config.toml
n_mels = 64
hop_length = 320
norm_position = "pre"
mlp_ratio = 4
parallel_block = true
batch_size = 256
Rows from block 8 of a small sound classifier, named by matrix and row number. Rows with one number belong to one channel. Each number is 128 + 24 x the weight over its row's rms, rounded and kept within 0 to 255. All counts start at 0. Numbers have three digits each.
Before each channel's rows are labels from the 100 clips, of 14848, where the channel reaches its highest value: "peak on" is the class under the peak. Only what is clearly more common there than usual is listed. The data: synthesized solo parts of chorales (CocoChorales).
# convs0: expand pointwise conv (model.blocks.8.convs.0.weight, 384x96x1x1), inputs 0-95
# convs1: depthwise 3x3 conv (model.blocks.8.convs.1.weight, 384x1x3x3), a 3x3 kernel
# convs2: project pointwise conv (model.blocks.8.convs.2.weight, 96x384x1x1, transposed), outputs 0-95

peak on: G#4
convs0.331:121077172131141119088118138131128120147128146063126158142162105083103119109139139101145108135133124106118122156128111132116114151146139146154140158111139107163135122127148154115112170094109150153142094117093133137134099120110154163133143157149114197117107089101167107100111124170122101084
convs1.331:095093106131122122149165151
convs2.331:127097125165115125111165125128149124103083104139128174203145093126163099117128110133135074102158101134113123123146120106155121120145158117153107151092168123133103152131131147136107136098109108085127118195112122147117161146131106141152123165113139120180135128123084093135119132124115150147

peak on: G#4; G4
convs0.88:100151068115169164146173117118160149148101152180118130122105130153136142097118143146122109131149124112106071136125141100133120105117119125144123131109079130126129140141147119140167148178097105089145151145156094142132098119143077133136131160127111078155168083121116156135149134134132124102
convs1.88:129109130101127117181141160
convs2.88:139141126175109130092160142132132126079146106163156145129161103109097101170128094108129139106101127166158131118108128134145114130108143118157107156106155126094133137149072093119122131132136135146131132161088113155172115163125098137116132156159116093173130137103137096142169092124073115145

peak on: D#5; G5
convs0.230:124131155159154125131124165160135149099133127162156128135142078154154129110175121153127117095113152123148115091128130134130146154137159114132118163128121148104115170098090129120110084120141111097176130102159113134174115077164174110099165111102126160131150169145096107102129118129099153127
convs1.230:099111120110116095159159150
convs2.230:122157135114164119144101129075141137141168150176083121118103125139169126167092098119106154135109166167135150146115134151125121115170143113119160135165145122137156112110129130119112148137141123141063128100152118123131124132141139097159135118107144075110114098112087172133083122097154135094

peak on: G#4
convs0.253:118139132127103129152110136097124149119145098133179077152118129132136119172164108143135155142089132097128106128122113119119143125057158137142129105114127172114121155139136133105084140125138182160102138118114135108135107156117140174086167123086141170149139166156149138117178146123135151149
convs1.253:099101110141136150113091098
convs2.253:155157094129141144096121151086152138090153149110118158136126130136094138156105120134120164098149153130128146148084119114090163149161125132128102171114075089175108113086126128158124112113159112109127140107120146125127139064141140092161169138145157128154133103121137108080130102117106130107

peak on: E4
convs0.324:126133136109061142130115092134152116138098148091141123136126131127131140119177158130117152095133138128167099117108106148128148122153129129104139110145205055120120130142121112082115127101151107109103122098119136148111155123131116106130117064186144130111147142128100137113117170119141161127
convs1.324:080114093154131133133131155
convs2.324:144132125124138090105105117145204126111133110140093102127128092167118126157084116116123133120116131124124141132136115124152139165154127104166154148116106079141153081091138142186113191177127123134122112125143136142169147066155134153155138144093149108134124143139121130125144118159139119117

peak on: G#5
convs0.156:094135136141140141119170119120115140168114110140126151062109133109139095136089168099115104136148082123170117141141109090083114143141089122117120168156109141118116084097151109111136138141159104136130138141115098103108159149137105108148153146115134182129137120111134122141108075181101126150
convs1.156:152154145115109100157166130
convs2.156:153128125151149102148143166104128156139141121178096104140135086140150083120125114152119106121135143154163134107162149093126133136113096147152103098189149156115174130108129088116079136145122130107096143105132095102153150131131092138148138083128076136102125142091152129144108095119139123101

peak on: B3
convs0.304:115094143132135131154169127111142091119101114123124138142143128148105117107089163097160112112133104133128091147141104104110098115142116148101155123186110121121114149113167124133152138100101062144140118110120127143111088084144121112167115144140154112137136137092163121159097099138189122072
convs1.304:154155143091098106113114109
convs2.304:117141127116093158123165098118128121124092092124150162133096146126142106164122098087145102112136147124130091149140144140099084116131136137176144141124178171084136119157090121134142119096101115140127138175088132127083159128059149140136139136105098112116142157083126141157129112123111139136

peak on: silence
convs0.366:116129113165110166106138118094170125115114119155127110113105137153149127094172146164149134143124160144142126161130112121130093135151120111129111141118113086131098137133097121105104127116145147128121119122143155130130101067205142065181131133091102141109128152139101091155152118111121174127
convs1.366:107132101120110110086132090
convs2.366:127145153153197103150126142076159165111119116109169166136161109126133143134098128096113090117137099131111091107162177112111138147121163137124144125129114109093148122159162171129152156126118103119141149106108109166118109134116157138168161143089124145124101116094100126129127123150105155091

peak on: E4
convs0.119:129113140118144151122107095119141111112133102071152093109115147161089142149119136119098129129084143120138118104095169114112105153123085124115105145133169114121143129176134099132157114158089151101096145133083114101123077116158098134113150094107134117110096153130105163151146150113164129079
convs1.119:078105093134133103127146127
convs2.119:126097097141098182128176122107125133118104097140124158138142119117170115161131095159103103106102145158158140144110088128108144150139123117168140134154142115122147086107131122145172160135107107108145147125144143157091164107110121132151135164161073088122133139151100070104156137137122106127

peak on: G#4
convs0.383:106133142116153133148136160141060095120150084106164153110132093129141155091145155109172152145120134160098131133124142167102130182156191125148122141135129096107139161145131111140136105101139135157130110123124139118166102154089154143116171139158116153122132123120145114114114119148123098072
convs1.383:099107091141158128106103108
convs2.383:174098130144094133132110096101172143142097129082088128109107133103132140108124138143131137088107086116125140157123152098170151100131099168109149138130159139147122122129146090140094098100103171137152141121096164149114171130152116101141086115105119126147137169141115144147125165129163132174

peak on: D5; F#5
convs0.147:157177095100164168146205093159127097154163108124094154115119116137171113138088181131126143124128098124131127132127128153079127121145121136130137120129111109127099115118181127172135105116138141125130138148138140124135115168172140125148099128128112095171139113101155082150117123143130131148
convs1.147:093085093124133127147141145
convs2.147:156122135147099128179133153102102134132141103177096109113107082143098145162121131158118150144082125180141127128117121122106118140117101149167121125160138101110159163143107116119138091183199119118091087118116123126130100139093140127125149169135144106123139100121144141092121124133128119169

peak on: D4
convs0.43:130098160155104102091172110103103177114167152153119160123152134122085142108145143145143115127185116140134109134144096138102152114136115148105134115155102103136151161111126151130131137079143149148136132099155090101109116170099111109151155140098109140102134135079108098151121097129119095084
convs1.43:133106111112103099165149156
convs2.43:143092150152123132094106163104162161114151131138128148131168127146137098088096100118121095139143115125117131090116107142173133099126109157135131107059132145085149130146137122151109147066136137085141115135107079124167129120151164120101093101123128175135132129159117114142174139138129106135

peak on: D5
convs0.382:120107112136125115146130139093107149173142133148101144125132114105069152093123136131148113137170116169132092130140155053116127150138143168129150098134104067164101137127145138119083091129161106134143125119165140153137117097127103109136118127134147138127089105092161101136109165112093141117
convs1.382:149160122108091106143139160
convs2.382:118085140096078140117143125115140145153102120112104164120121137107115171145078149133150147158127138105126148137100173131169117157095119152144139090149087081133145111091129135159158105152150124106149107160135148155084173128133107093158125127135138123149171122089126168123124156124135104120

peak on: F4; E4
convs0.59:113145156135072128119119114162147158127110128151092156119109116094128110126167127132139162124142140145161096125143133082124129156140135140135103148114188120135074148151110090101086068160133128131140121137143122117150110080106138119120137132115134163113173178113141165136181100145130131125
convs1.59:094094112159155115110111117
convs2.59:133107167185120130141144158142156140140113099132144117142123125120122081106118089165131113148126152161127120124144126141100123089127072105154125126117177150100160092159121143145118166111081145113121120112085080144146145126111133148114134128155083103080147172144161102146108124144153131145

peak on: D#5
convs0.87:142116107108097156125118159133101119125132130159158145094165130126146079129125119116150155136124121137109133120102074086132115159116105158079132109141125153098153131099166119082082133184151138142101161149126140083125116088133095146133141120133122137089090162121116098140149123128166086125
convs1.87:104087102116096136159135128
convs2.87:138115131120133104164131170153110137148147129145084112109125115139106108122162179132141083153133143122146088141124127128139157175140131107128128062145124130176110112158103150128123109150174126147134087068161122086126100143134146120120105128125135139076139124135160143126106117098136091081

peak on: D4; G4
convs0.123:144126115095145135122114115130175089120081153049180120152112131137097094123140137144113125124135131128127099128122159118083115111139157142161149153164143127109133178140148122126139143118142131131139125094075109133136115132085101107109117132124089111117186122083157084120121155151136131144
convs1.123:160137145095110092156143135
convs2.123:107137148106154124144150172134140099112089107134107095131077057148181108102138135136116147160097107164126109124133131125119128091144101142123144136160202144101145145143117119094132135122123158125119111140118143104138166134118138130088140160132107138119150160143144168128088147172157128148

peak on: G#4
convs0.213:100151102152132117098164146145119148126120136156089125124135080136125131139147141125155124096120190146159153125126146128127083132145136108117128127129091153082138125117111163116139132132187121117147167081126173127123130136178143113129147141106097177104124140145106091154063126105105135154
convs1.213:104102112148143145089106100
convs2.213:127097177144110122127094091130123126155066146118119139175126139128153106067142129153133087113145118103116139113153101098185153130115095143145115147118140137132119145108173106141097139133121154101126137138130120140118158134141071182140098121105080133138129134103094172139121146144156139137

peak on: E4
convs0.353:094137103148134131101159134092148158146126137153095140117151104123156110123139160111156176124166126187130145110142119115121144157118125144137175100118099128115153093125150112132078088104135132114149134095147140136150140128152145136120096144197148143138139125159107114144132117156049134102
convs1.353:096115114153143138121083100
convs2.353:147091185144077132120131102102130127169093129123125092156108121137136101106137153148139130167102108089106154137124121119149143127134110132155146141134149138127107122135146093137135080117118138115106150154090115120091134143121077150111085169079118149107157104112088151115116139096142121191

peak on: G5
convs0.106:124131134092117119135091142084117106153123097088158128093105113105187126135178152118098165148125121119116148116128109143073127158147093142176125115117115178145142145106119122118074132158155146090115132149112146103145132139126097147151103073113132139130131091148117136112170117117101122135
convs1.106:116111105090097091148128137
convs2.106:125111133117114176145134135136116118144100109159114140110115079169120087136147138170127140178076135112130137108151123088170139138105115136139084083135153138079117127133122132142104088116131167109144104154147096087131155167127134133074127128129114131140120119129165130159157117127149069128

peak on: D#5
convs0.169:078128143097120127138120166150125094182101162148119156155110120124110153104102137141111117158112149145092128131127153133093123111135115123139168133134141097113109145115110126145105113132155157134149073104159120156098113075094123125111160139138084108093157168113150124115067141157095106130
convs1.169:158095097093113124153124137
convs2.169:138128104117114121150134134134112103095146110099133136119143142134143126098126115145146093115105075164129164111090138141129108131089127143141117112095132121112130166142113117120180120145136110159122159143130130142103114096117123091181122170141082135186091131155133175127144147174188172118

peak on: D3
convs0.41:142112132104106191152161097123127106105098148085164171149127120153145118131142156155122124169116117136138121127118066116123150124115156147126137132159101166143080139135110144165132115153136150117113119160086121075124115137120081112138138153144102146152111156108106075165119107105129126107
convs1.41:140160149143160110107117091
convs2.41:201110127151156118117116130134172160092134151150072152117143149139156109120047124133112130142130132124142163153157094099146101122111139127160119132117116100137139064149118126126095159129086135117123148108107123105123134139137160140138112154109143123130111144128112090096140110084114089135

peak on: G4
convs0.216:117137115132109103109162120143117137204111131143069094107139115137103141101110155112145116171141127160107126103129126140146100151124098144159127079136129124119164139155124117132116130164121127130154156152185159130123118099145129117186095133126182150109114139135115124137090130076147092139
convs1.216:135148125173135135160168131
convs2.216:116128121164090146166120145152113129180140094149127117136102148086125116124146110194140097148136143118115146153124140175135109133131106127155116120090155147143099123142088096128151098157133168126156062141151084137093131123139127118106126118101076133108150092111143166139143109144148123139

peak on: E4; F4
convs0.35:178093119110116158119148095113144101151089144155139123108142142140099112113115148115081125102140149132099121166089160120128118151101104169110149093103154113093097077106139118137173109151110126071150173136142092136130128110092120124103116105125115120087157116121151136165139148115123123100
convs1.35:084098096137124122141147153
convs2.35:136141098165098114133131140149131144113115101163101110156138103143159111132097105112133176129104107120123111123148142154112118118153122126156124179084149121102134128115123086109138137169129151096132103156124193114133118126117086134113146163163155100183075122125129076142141104125151115166

peak on: D#5; E5
convs0.128:128175144141113129143162102144104130122167135110175158141162133129101140127123144145096099138144123130160148155129142122097201134138131104075149114169112100142108130168140128167175125096129135134147134106140098117106171154151105122141143070162146127169118134139146102142122129144088138120
convs1.128:115106100139142150103097091
convs2.128:092120094114140192092113112107125126143126154147151158131138172131133145132141115167118166176178125105080154135109120157106130132146128181119126107084099133147084137120142148152117099099144127095149091146140117124096122126125124100128133142077127149127144084118102121127136130119168084123

peak on: F4
convs0.308:142135139138111087099150127175135108124132138134115140152171114160155150096160137141115102082072146092099111096149082097118132085154162126094081187130116111103120172145118155095134094134147150120132149155141138103116152152124125144134123094132141121148166150105158114120127140108138137118
convs1.308:085153098099113132152138139
convs2.308:129125114108164078120134151098123111132185119134138113123097140124094147145116135105114094122126118110128128134134099128120147104127162084120122120169125146117178090099162138127098193147084152100141124069125112129149102133131136179133153106126139104130095152080150083109128106105126111120

peak on: D3; D4
convs0.73:107169113135140111113126123125149139094129146131145135101105084137103147116145158114087123108103097142130109113117128099120153067088139130110106139185071157121131152119168141168136125163130161138136152111138100090136131141145090127125146117142091114185114169117125111103159120152150093104
convs1.73:170147151143120133172124145
convs2.73:108112144161110112148130111122113123139110124149130087089129078145150111117149097111145116111091106136123170106145142090139120115116119152135109179128142147131094185122122064131132136149139141140080160155109126106150142174154125120075111167140117119167122176138149122150141128117134120179

peak on: G4; F4
convs0.195:150125121131170133105125143101146117127136157140139135141138092124112123106125125205124172139142115188118143107100081148106114179118092185147134138133097137116126120113124133155125113098137097162179094144122132110116177118129153135113130149150079138067123112098147115145122115127129135134
convs1.195:167150152107108099144139151
convs2.195:106166159135129168089113138118091136127130142157162146141134117113143143135142068130118122175107118174140138111121077161083124134140140131107109174101125136121072174149134145102169153135145134120105101151154129132163131120120149111103145136118121126151115087138099113114098129157150069126

peak on: B3
convs0.63:117125133141100132156150163082128116151168135174115135135131159068059120141157146094112060138128117154132143142141151152148156123143125124167156160118139131120131135089151137163138122123117095133116133124133138092160148131126139163088143111148132126142153126135104157179131150162157135091
convs1.63:156157168141139148107102137
convs2.63:137096100140076100160142150144133136141106111135113104159134148178096135124152107121151085141125110118104117106156133115164169136117103126114136125118135136169108108160123116165117168123154098094103125126136151139113148061156136179160115150109120145097085136158126137150153134185139133115

peak on: G4; F#4
convs0.271:140136155123139113127131129149120105112097132117158123152157110160187121092116191129170148149101147140151101134085083182154088118180119132138121131113123131143129131107114108114141131122129133192129097112116162099145148118123153131108131133126111126139185111146103133124150108149167159088
convs1.271:103134090144142158110096109
convs2.271:117159086098080200128165125151050135111083086092122156142109140156121137177136118158130128130136097146114132127093141111127143120120106145111157122144106157102111149132159152156149105129137159084153113147123086129106113127127126097124137149133108124142117131147115120100099141142146101141

peak on: D#4
convs0.78:134107105153149126142152119075129115113126136125098116096125138175124146096114141140129117046110099137138136153090140148131146106085181131126129135142108148131115136122162137089135184117093150091109185122140115105158105128148121132093102124092117104153091104148113093130144146143146118133
convs1.78:096115086100118106143132154
convs2.78:150179136101107139132111132137101117085144156155138112136166115140133091139171133119132143143096110138147161056154097158141147195133096112109081117107124150104099117142101106137135095137153143119152149109151121145128114139160101137144098130129123161152106103113127124105175149094099108134

peak on: D3
convs0.96:150097170124140138102135080127121161121158111154121147102133154120101138153122140120183094130112124151163105150157113102083100095110070144123101149178103162109103133121173143145109108124124133127119147118120118117088132177116108167151150132096131132169121148119140119161125089121118108157
convs1.96:116131146121180131136170137
convs2.96:159116147155155108128096092076108132149109153137116180113148070139128163151120081116122108118152136166123169131185121087105157138099123170124092135142090117160130140137136127147097162140135144130079140106126140131133119117102120136132125139099123111114100139074124129082134146143117113108

peak on: silence
convs0.139:123164114147133098126095129104136150150133171124141122086113100091110127107163144106143057112160109141161147118103118131088153146166124144126138108142115117144110071134101122122152101136117123097110128075136139128164123085163116088118067101141177136126118097115129132103123125134116116145
convs1.139:146141123099084121143162108
convs2.139:120141105148102095156137115143145113145144136107120126110127152092105180142102147088129188093105157121109110129117175107128116106163152119114150126188141089166173085116127095145128176126159124133101131137133124124140154130162130123129161144155178105144120135108119152109144121119181128123

peak on: C#3
convs0.292:146134163137126107136139154069120137127137131160147124124121152143127095142117153124129143123101160140079143134116137151124133106138136117157129094089121203136149116052129124112098105148149135126155116159146144084110116142126120136124139116087179120111139145096080123168167139081114132108
convs1.292:140135143160177152107124112
convs2.292:117139115132130091130135112156108078145129116118061132167104122154146136127136108096114093121144150112133161133178118101159165117089140111101126120191105138160140133120170147135115158119133126115135150104171133148125129108155155155154100138162144130087095129162168127129123139152155130079

peak on: F#3
convs0.374:136076160142096154106135119108095127105146102139141147099152148140098115117146174128141121115142115131122109125118088151127095144113125120105104104154148100127108133090125117130121146150122085193130100126151150051129156129136134131129165145173148142112119170103101155129113089145134089089
convs1.374:095110115107106121161157155
convs2.374:169081138144138088150105175106167173112120130110138089106111122126138082073086147152119115103125104126171123135100116141133133116135153099165094143099162119122133135159159140114141142142119137121124075124085137079145129158153129112109132134101111158157153124143133155107109108127165124114

peak on: D#4
convs0.164:112113150132162085148075087124159103176120128111160162139112133123162128102154115123116090141121133102156121136131120103138157142094145121155095119136140193092096108127141115139104120147134134105086132170121122125107152100150121132148093097143131133130096103132146150143131108098063169105
convs1.164:148150149142132143152177148
convs2.164:137124112161135126135142141097150149100149104139130108111127145150108096097122190106161145074148112119138088144106129099126113089176129103145123155159134137132113105165103106164133118119119157146123111156112118111146165129141092098116121129150117138183138151120123146136116043094147124145

peak on: F4
convs0.325:123096137138113123170095111118117165123097111185138122163088112105130138097145099135109135130165127121168123076112118102150124151110130140130109089140095136164059141108131109150092086174154136089122136170141139131147158116131134097109153129110150165127123154150120117151151126136128156101
convs1.325:106120122110115098163145169
convs2.325:145160129144088163158149141140057094139109122085121104093111134114117130120165120146113118131140110120079131160127136145148119147119102145129129092127148179121083149135130101150164131140078188116113102172157157117111124141156125123105147105080112154106117136107121155138139131133158131106

peak on: F4
convs0.376:137118128079133109137151176146119144186167122111113128124117139145139117113099155115113147092111113098141142114153129114152143135125132148106162121108160174078101147090088150094122092138169128113142171156149116113143102128086112128148158075143133099130149166141161150145109147096120116137
convs1.376:164146149118123099104101099
convs2.376:099138141137079129117133118163122117064079094135142172183152127110152146124156096101141134140143106113102127097107132136136135121124117169130144159108153138128134161152134141121152118107144134089159108162097151165098144107120142113139131172105134141155159097159101106101126141174129123174

peak on: G#5
convs0.298:113127099157117159090168109123112107145075133132122155122123118142128148124154165133119127129130122127116105200106125125090124097113139101105155164167105129116105137076165134100136147134137123150127150131183102119087125155115135121120128116111151134149146170165095077142136097148104101085
convs1.298:092097101103102116144145138
convs2.298:139156126125125133143108142099108104123125119156086151108088106134095178125107152083098135111083077135113126135117138090142145090120141145102161130159110142104158135144148125145141134122141170111120130117125124114139101176155096112147133160142147149172078063141119143124137080127165123130

peak on: B3
convs0.3:139105097160151119146123085121098129138139130173139173130149143141119134092142138199130118129114094162172150163121138126154139143103151113117118110155099138107099096140165104155157109128127140140118124145175147111083141112140140076115114098123130128130090168100096113137120075154107129117
convs1.3:168132165112116107112160136
convs2.3:125108098135115168129096157150161158164145148155118102148131140130149092115116120164157156164125155101122193107086121176152132111145112104121104102117145111115159092087117094161132109117086165117145157114106113101100119075145120143129148120115093141113116146154126127100136120151112110101

peak on: D4
convs0.219:161155176130108088116136111102111151090125115138161129133134126120127142131130150095125161135114126109105121123136123121099092141109096116120135111127118198109143129085129137123109075134138112105162126078165149107120143184141119148116123117106137130157122140075125119151142122112062119064
convs1.219:107150125124099112155173146
convs2.219:105091155129127096134109120131138111132107118134151115128164064152124136125133084138118082123104140108118142086120163112116159121091163125099114147104105104154138175132145161146141165118169114128103116100121125149156095138138151140104163157139143126115140093184130124093176169157108128108

peak on: D5
convs0.40:082103161093145095120075155125125152118129078161124111142117156167140165157108126100106164134110123193125130102115123133118117150060101141143131101115169151106128118135115140129088118133113150114150105140148104122085110101111129119133106118110127127134132135112142202102143137138128152134
convs1.40:128125130155158141090093100
convs2.40:132095165128097102138148138149155151161097118150096133141122096117138142092126096129156092172099127093165108118157140143117184130150104121104133115129150087173117135148142125134131069132111104125153088108137150139146163096137162094125102129151165153092135102127142122146115124115164092155

peak on: A#3
convs0.60:101138118106175136116042150168139138141110172150133125147133102109155142156158133140069177136091107094164139121137138137144143122146144125156138112115168134145111102117143129143137108144115081116146146163149127100079112139126150145153131151126089104115124131130121096166115104157124105134
convs1.60:154147148122124101166165142
convs2.60:139084130068121128090121123142155128109107159092127120129152133109121134100147160132100144119132125111162154100107154135163159166069154134150118093174100122114152110102129127162116103105105121102140168108111133168116154114127122154143141131160106166130147169126160142074160134130142111103

peak on: F4; F#4
convs0.294:162166123130104120195125138140105129104144123100157128123135106174119148111153118168114174165122120148088114113137121131072136116116143098153099123122163138083122118183107108168157121137095117119109137123099167098137140180167166103130140107119125119120128163114109112145151125122157119119
convs1.294:122105113109110100164149163
convs2.294:141107151131131146137148151149144149094106106156086137141143126165168106112138146164080133148130102162118089136151086130161083158095133145170116129144154126091163125124116140093114150154133126082157087128167111150133149119139128149173138158156112110155122116107086150118098101127147107142

peak on: A#4
convs0.378:155116142131092153175126118161120119136129114099121145123114159148149121123142144138094126128166108185160094140157069102113119132082159128136097130151112098108138159154132111093147111127118127146106103125117174081137129118158147129139173162124150138162134150116119134137100062102165130131
convs1.378:172139155161137141121106105
convs2.378:131094146136133133140145150135136135148095106122131129132135152107154109100097091184129113157159130158123180132131146129101105119134113134117085145076164130125100132127106097096147084138071124092173149182140121140104146115111113089108113096166125153133146140177158147127143134108140144145

peak on: G#4; G4
convs0.312:141133160122100136180109115149120155098128110143103116134067089116131102130117134156136105154157136133144126063176127140076152124105123165140093132167149093109125127133125101100170123146143111139086123121121139131148123100162162108158141168115112158109162127126124153101104099105145150139
convs1.312:140151184110108102128126132
convs2.312:146088148087151092130138114081100117123108109103145139114101118113163128145158158112144079152166135121107151100144142116126134140135144135106096148122168160121106131161107123130144123136131090126160128110096135133094121148081143107127078116109157132095144094112155190111122178105149094130

peak on: G4
convs0.279:123118121107106160188090120177090140111140138116114119108119138112147136134143144072156101121119101103156116131132149091134108131118171181109092111142141115108094104135106143084099089126131149131112180157126118115110128148115082115149118106120127130139144134128163198116153158123120118147
convs1.279:088093101137137130158149117
convs2.279:154151091166141102122154150118174114110135116155100144146126121135163168140092126108142129110141096104113135156107099145140115105164168141132150155138109148175140081125115140160100131114123144113115125138082165151110127093163099116154089156111154140164107128091121121093068146115118137139

peak on: G#4; F4
convs0.243:123144110145175137139137098097193078137158138109145129141135125104136133164153112139137143105109125107143108140153133093091125087142153116136150133108159159112122129132120129114118095072110115096141148078165133145109121159177117155123125131153107116166137164169114135158138167126077146126
convs1.243:126123111142158144096091094
convs2.243:170097159180133143121152122126166145120102111109131150153132150126167089095110133145104125114141104169115140128138091106127086083164126135162095150127168154103150106154143106100113115075087146103114135130067118118113150120104130148121114152093124149130170137114105100110128121111149127152

peak on: D5
convs0.377:119112107118121086134148126179128119142142125139128169118170143113119155111148122096123144101119125131170101101117117153183153125163158133120170124163151131104120125146206148117156128131116075139164150163139143123118164153115173146130147112157121155126093147097152118138115131146114085110
convs1.377:151168149129141135091105107
convs2.377:108120145136108140142117169157130124164128135150115099106124105145123117118109129126099140151149174099134181128135129127120089145105126067096121100131126112129139118131090107124164118134113166129146171167141143128110152108199124096163167134096122184106114093134119171127110126119101145091

peak on: A#4
convs0.260:082091109112128127197135137079110116125135100189125171120148154137107164112131135104131159083135131164099123085114121139130160147171138102184132110127125097107143126124118155114112114090151115117171125114124153127136158114140125160108118096141178129131113118133136144126083146139133150131
convs1.260:169176147120116118111128114
convs2.260:152119156121110131137159122109127169135113132172108129136054140080123141127117134152118109181134132121118147152129151106143109119123117114178120150135121130124109153168099087156148142130123126120066159108111101140124130119160120142149127170097092136122128144095119170102093128057130118131

peak on: A#3
convs0.282:112150120125137120143114159136169117128137130107160141162108126096167159131131109096087115130095139115190141110117157162137137139163167163139141107098127127131102153168118168169104125111095118134109145139144139160116111157148119148122098150124087115137108169182171125147108179117114138099
convs1.282:150166140111119119105101091
convs2.282:160180089133122143145114098126129160117166152161118158144156121132101130169148129118148161116139117152148146160135123148084110120130125164126111124115093120146131108101076098119110091140117170184140139104112124084099130159119086113112095126123114100151164138113127082090119101122099136110

peak on: G5
convs0.189:100116154146166103145127170118195113133132113149116141135177099117126165122119129141098153106165132117143108148116151107114170147134118122127137135124088142151093157115128173096105089120134116101135107100128100202125148123205130134115159111123110144102136133147139152145124158127132122111
convs1.189:095099111107113103150159143
convs2.189:139092168124107120153113110116102139166084145155099104103107157133133114139101112177108121190120150106102161138127137137126103130117129099169123138098137106143103117160124131128181128170144146145094128107130149141087143110145137121119133142085113131112140129118087154083074167103154112105

peak on: silence
convs0.29:134097106122113160131101112087094095105133155157153114149101095094089142077162130145149105123123158143120150142146152110140095118084085070101126128147144109113121139110089099125114149123137160118085145107155162128091141092122115108163111138159139139123125133120115139117166128099076128125
convs1.29:111137104107110113102108081
convs2.29:125119146158133100193112139121122052140110134121113154133157098130140130093170121145079113098152109119061104092173109108147132109123140144142111127128145181160153149129152147097109177141166116121127123098146149115128130123137142171133145124111098131124143128142113120101164136141149140126

peak on: B3
convs0.14:121136096114166117089112125092173116105133146121140133168139111097128130148147120103147072108124098137126105112158173135128143093160138174116147161117114127102137151123121146124140089104147129117134119158105146138084138148102106133122077087146126147164155119068179122131128142112104173123
convs1.14:163159167154124143143140143
convs2.14:151152123091129166181117164131113125178160121160113104104126119141106098124153143188127124155121151187116134126144135099132101114130124146108107124154172150118124129150094117115144088136125129109144125157148068089126113122088104125100140100098102129106156153106155166157133106105147142133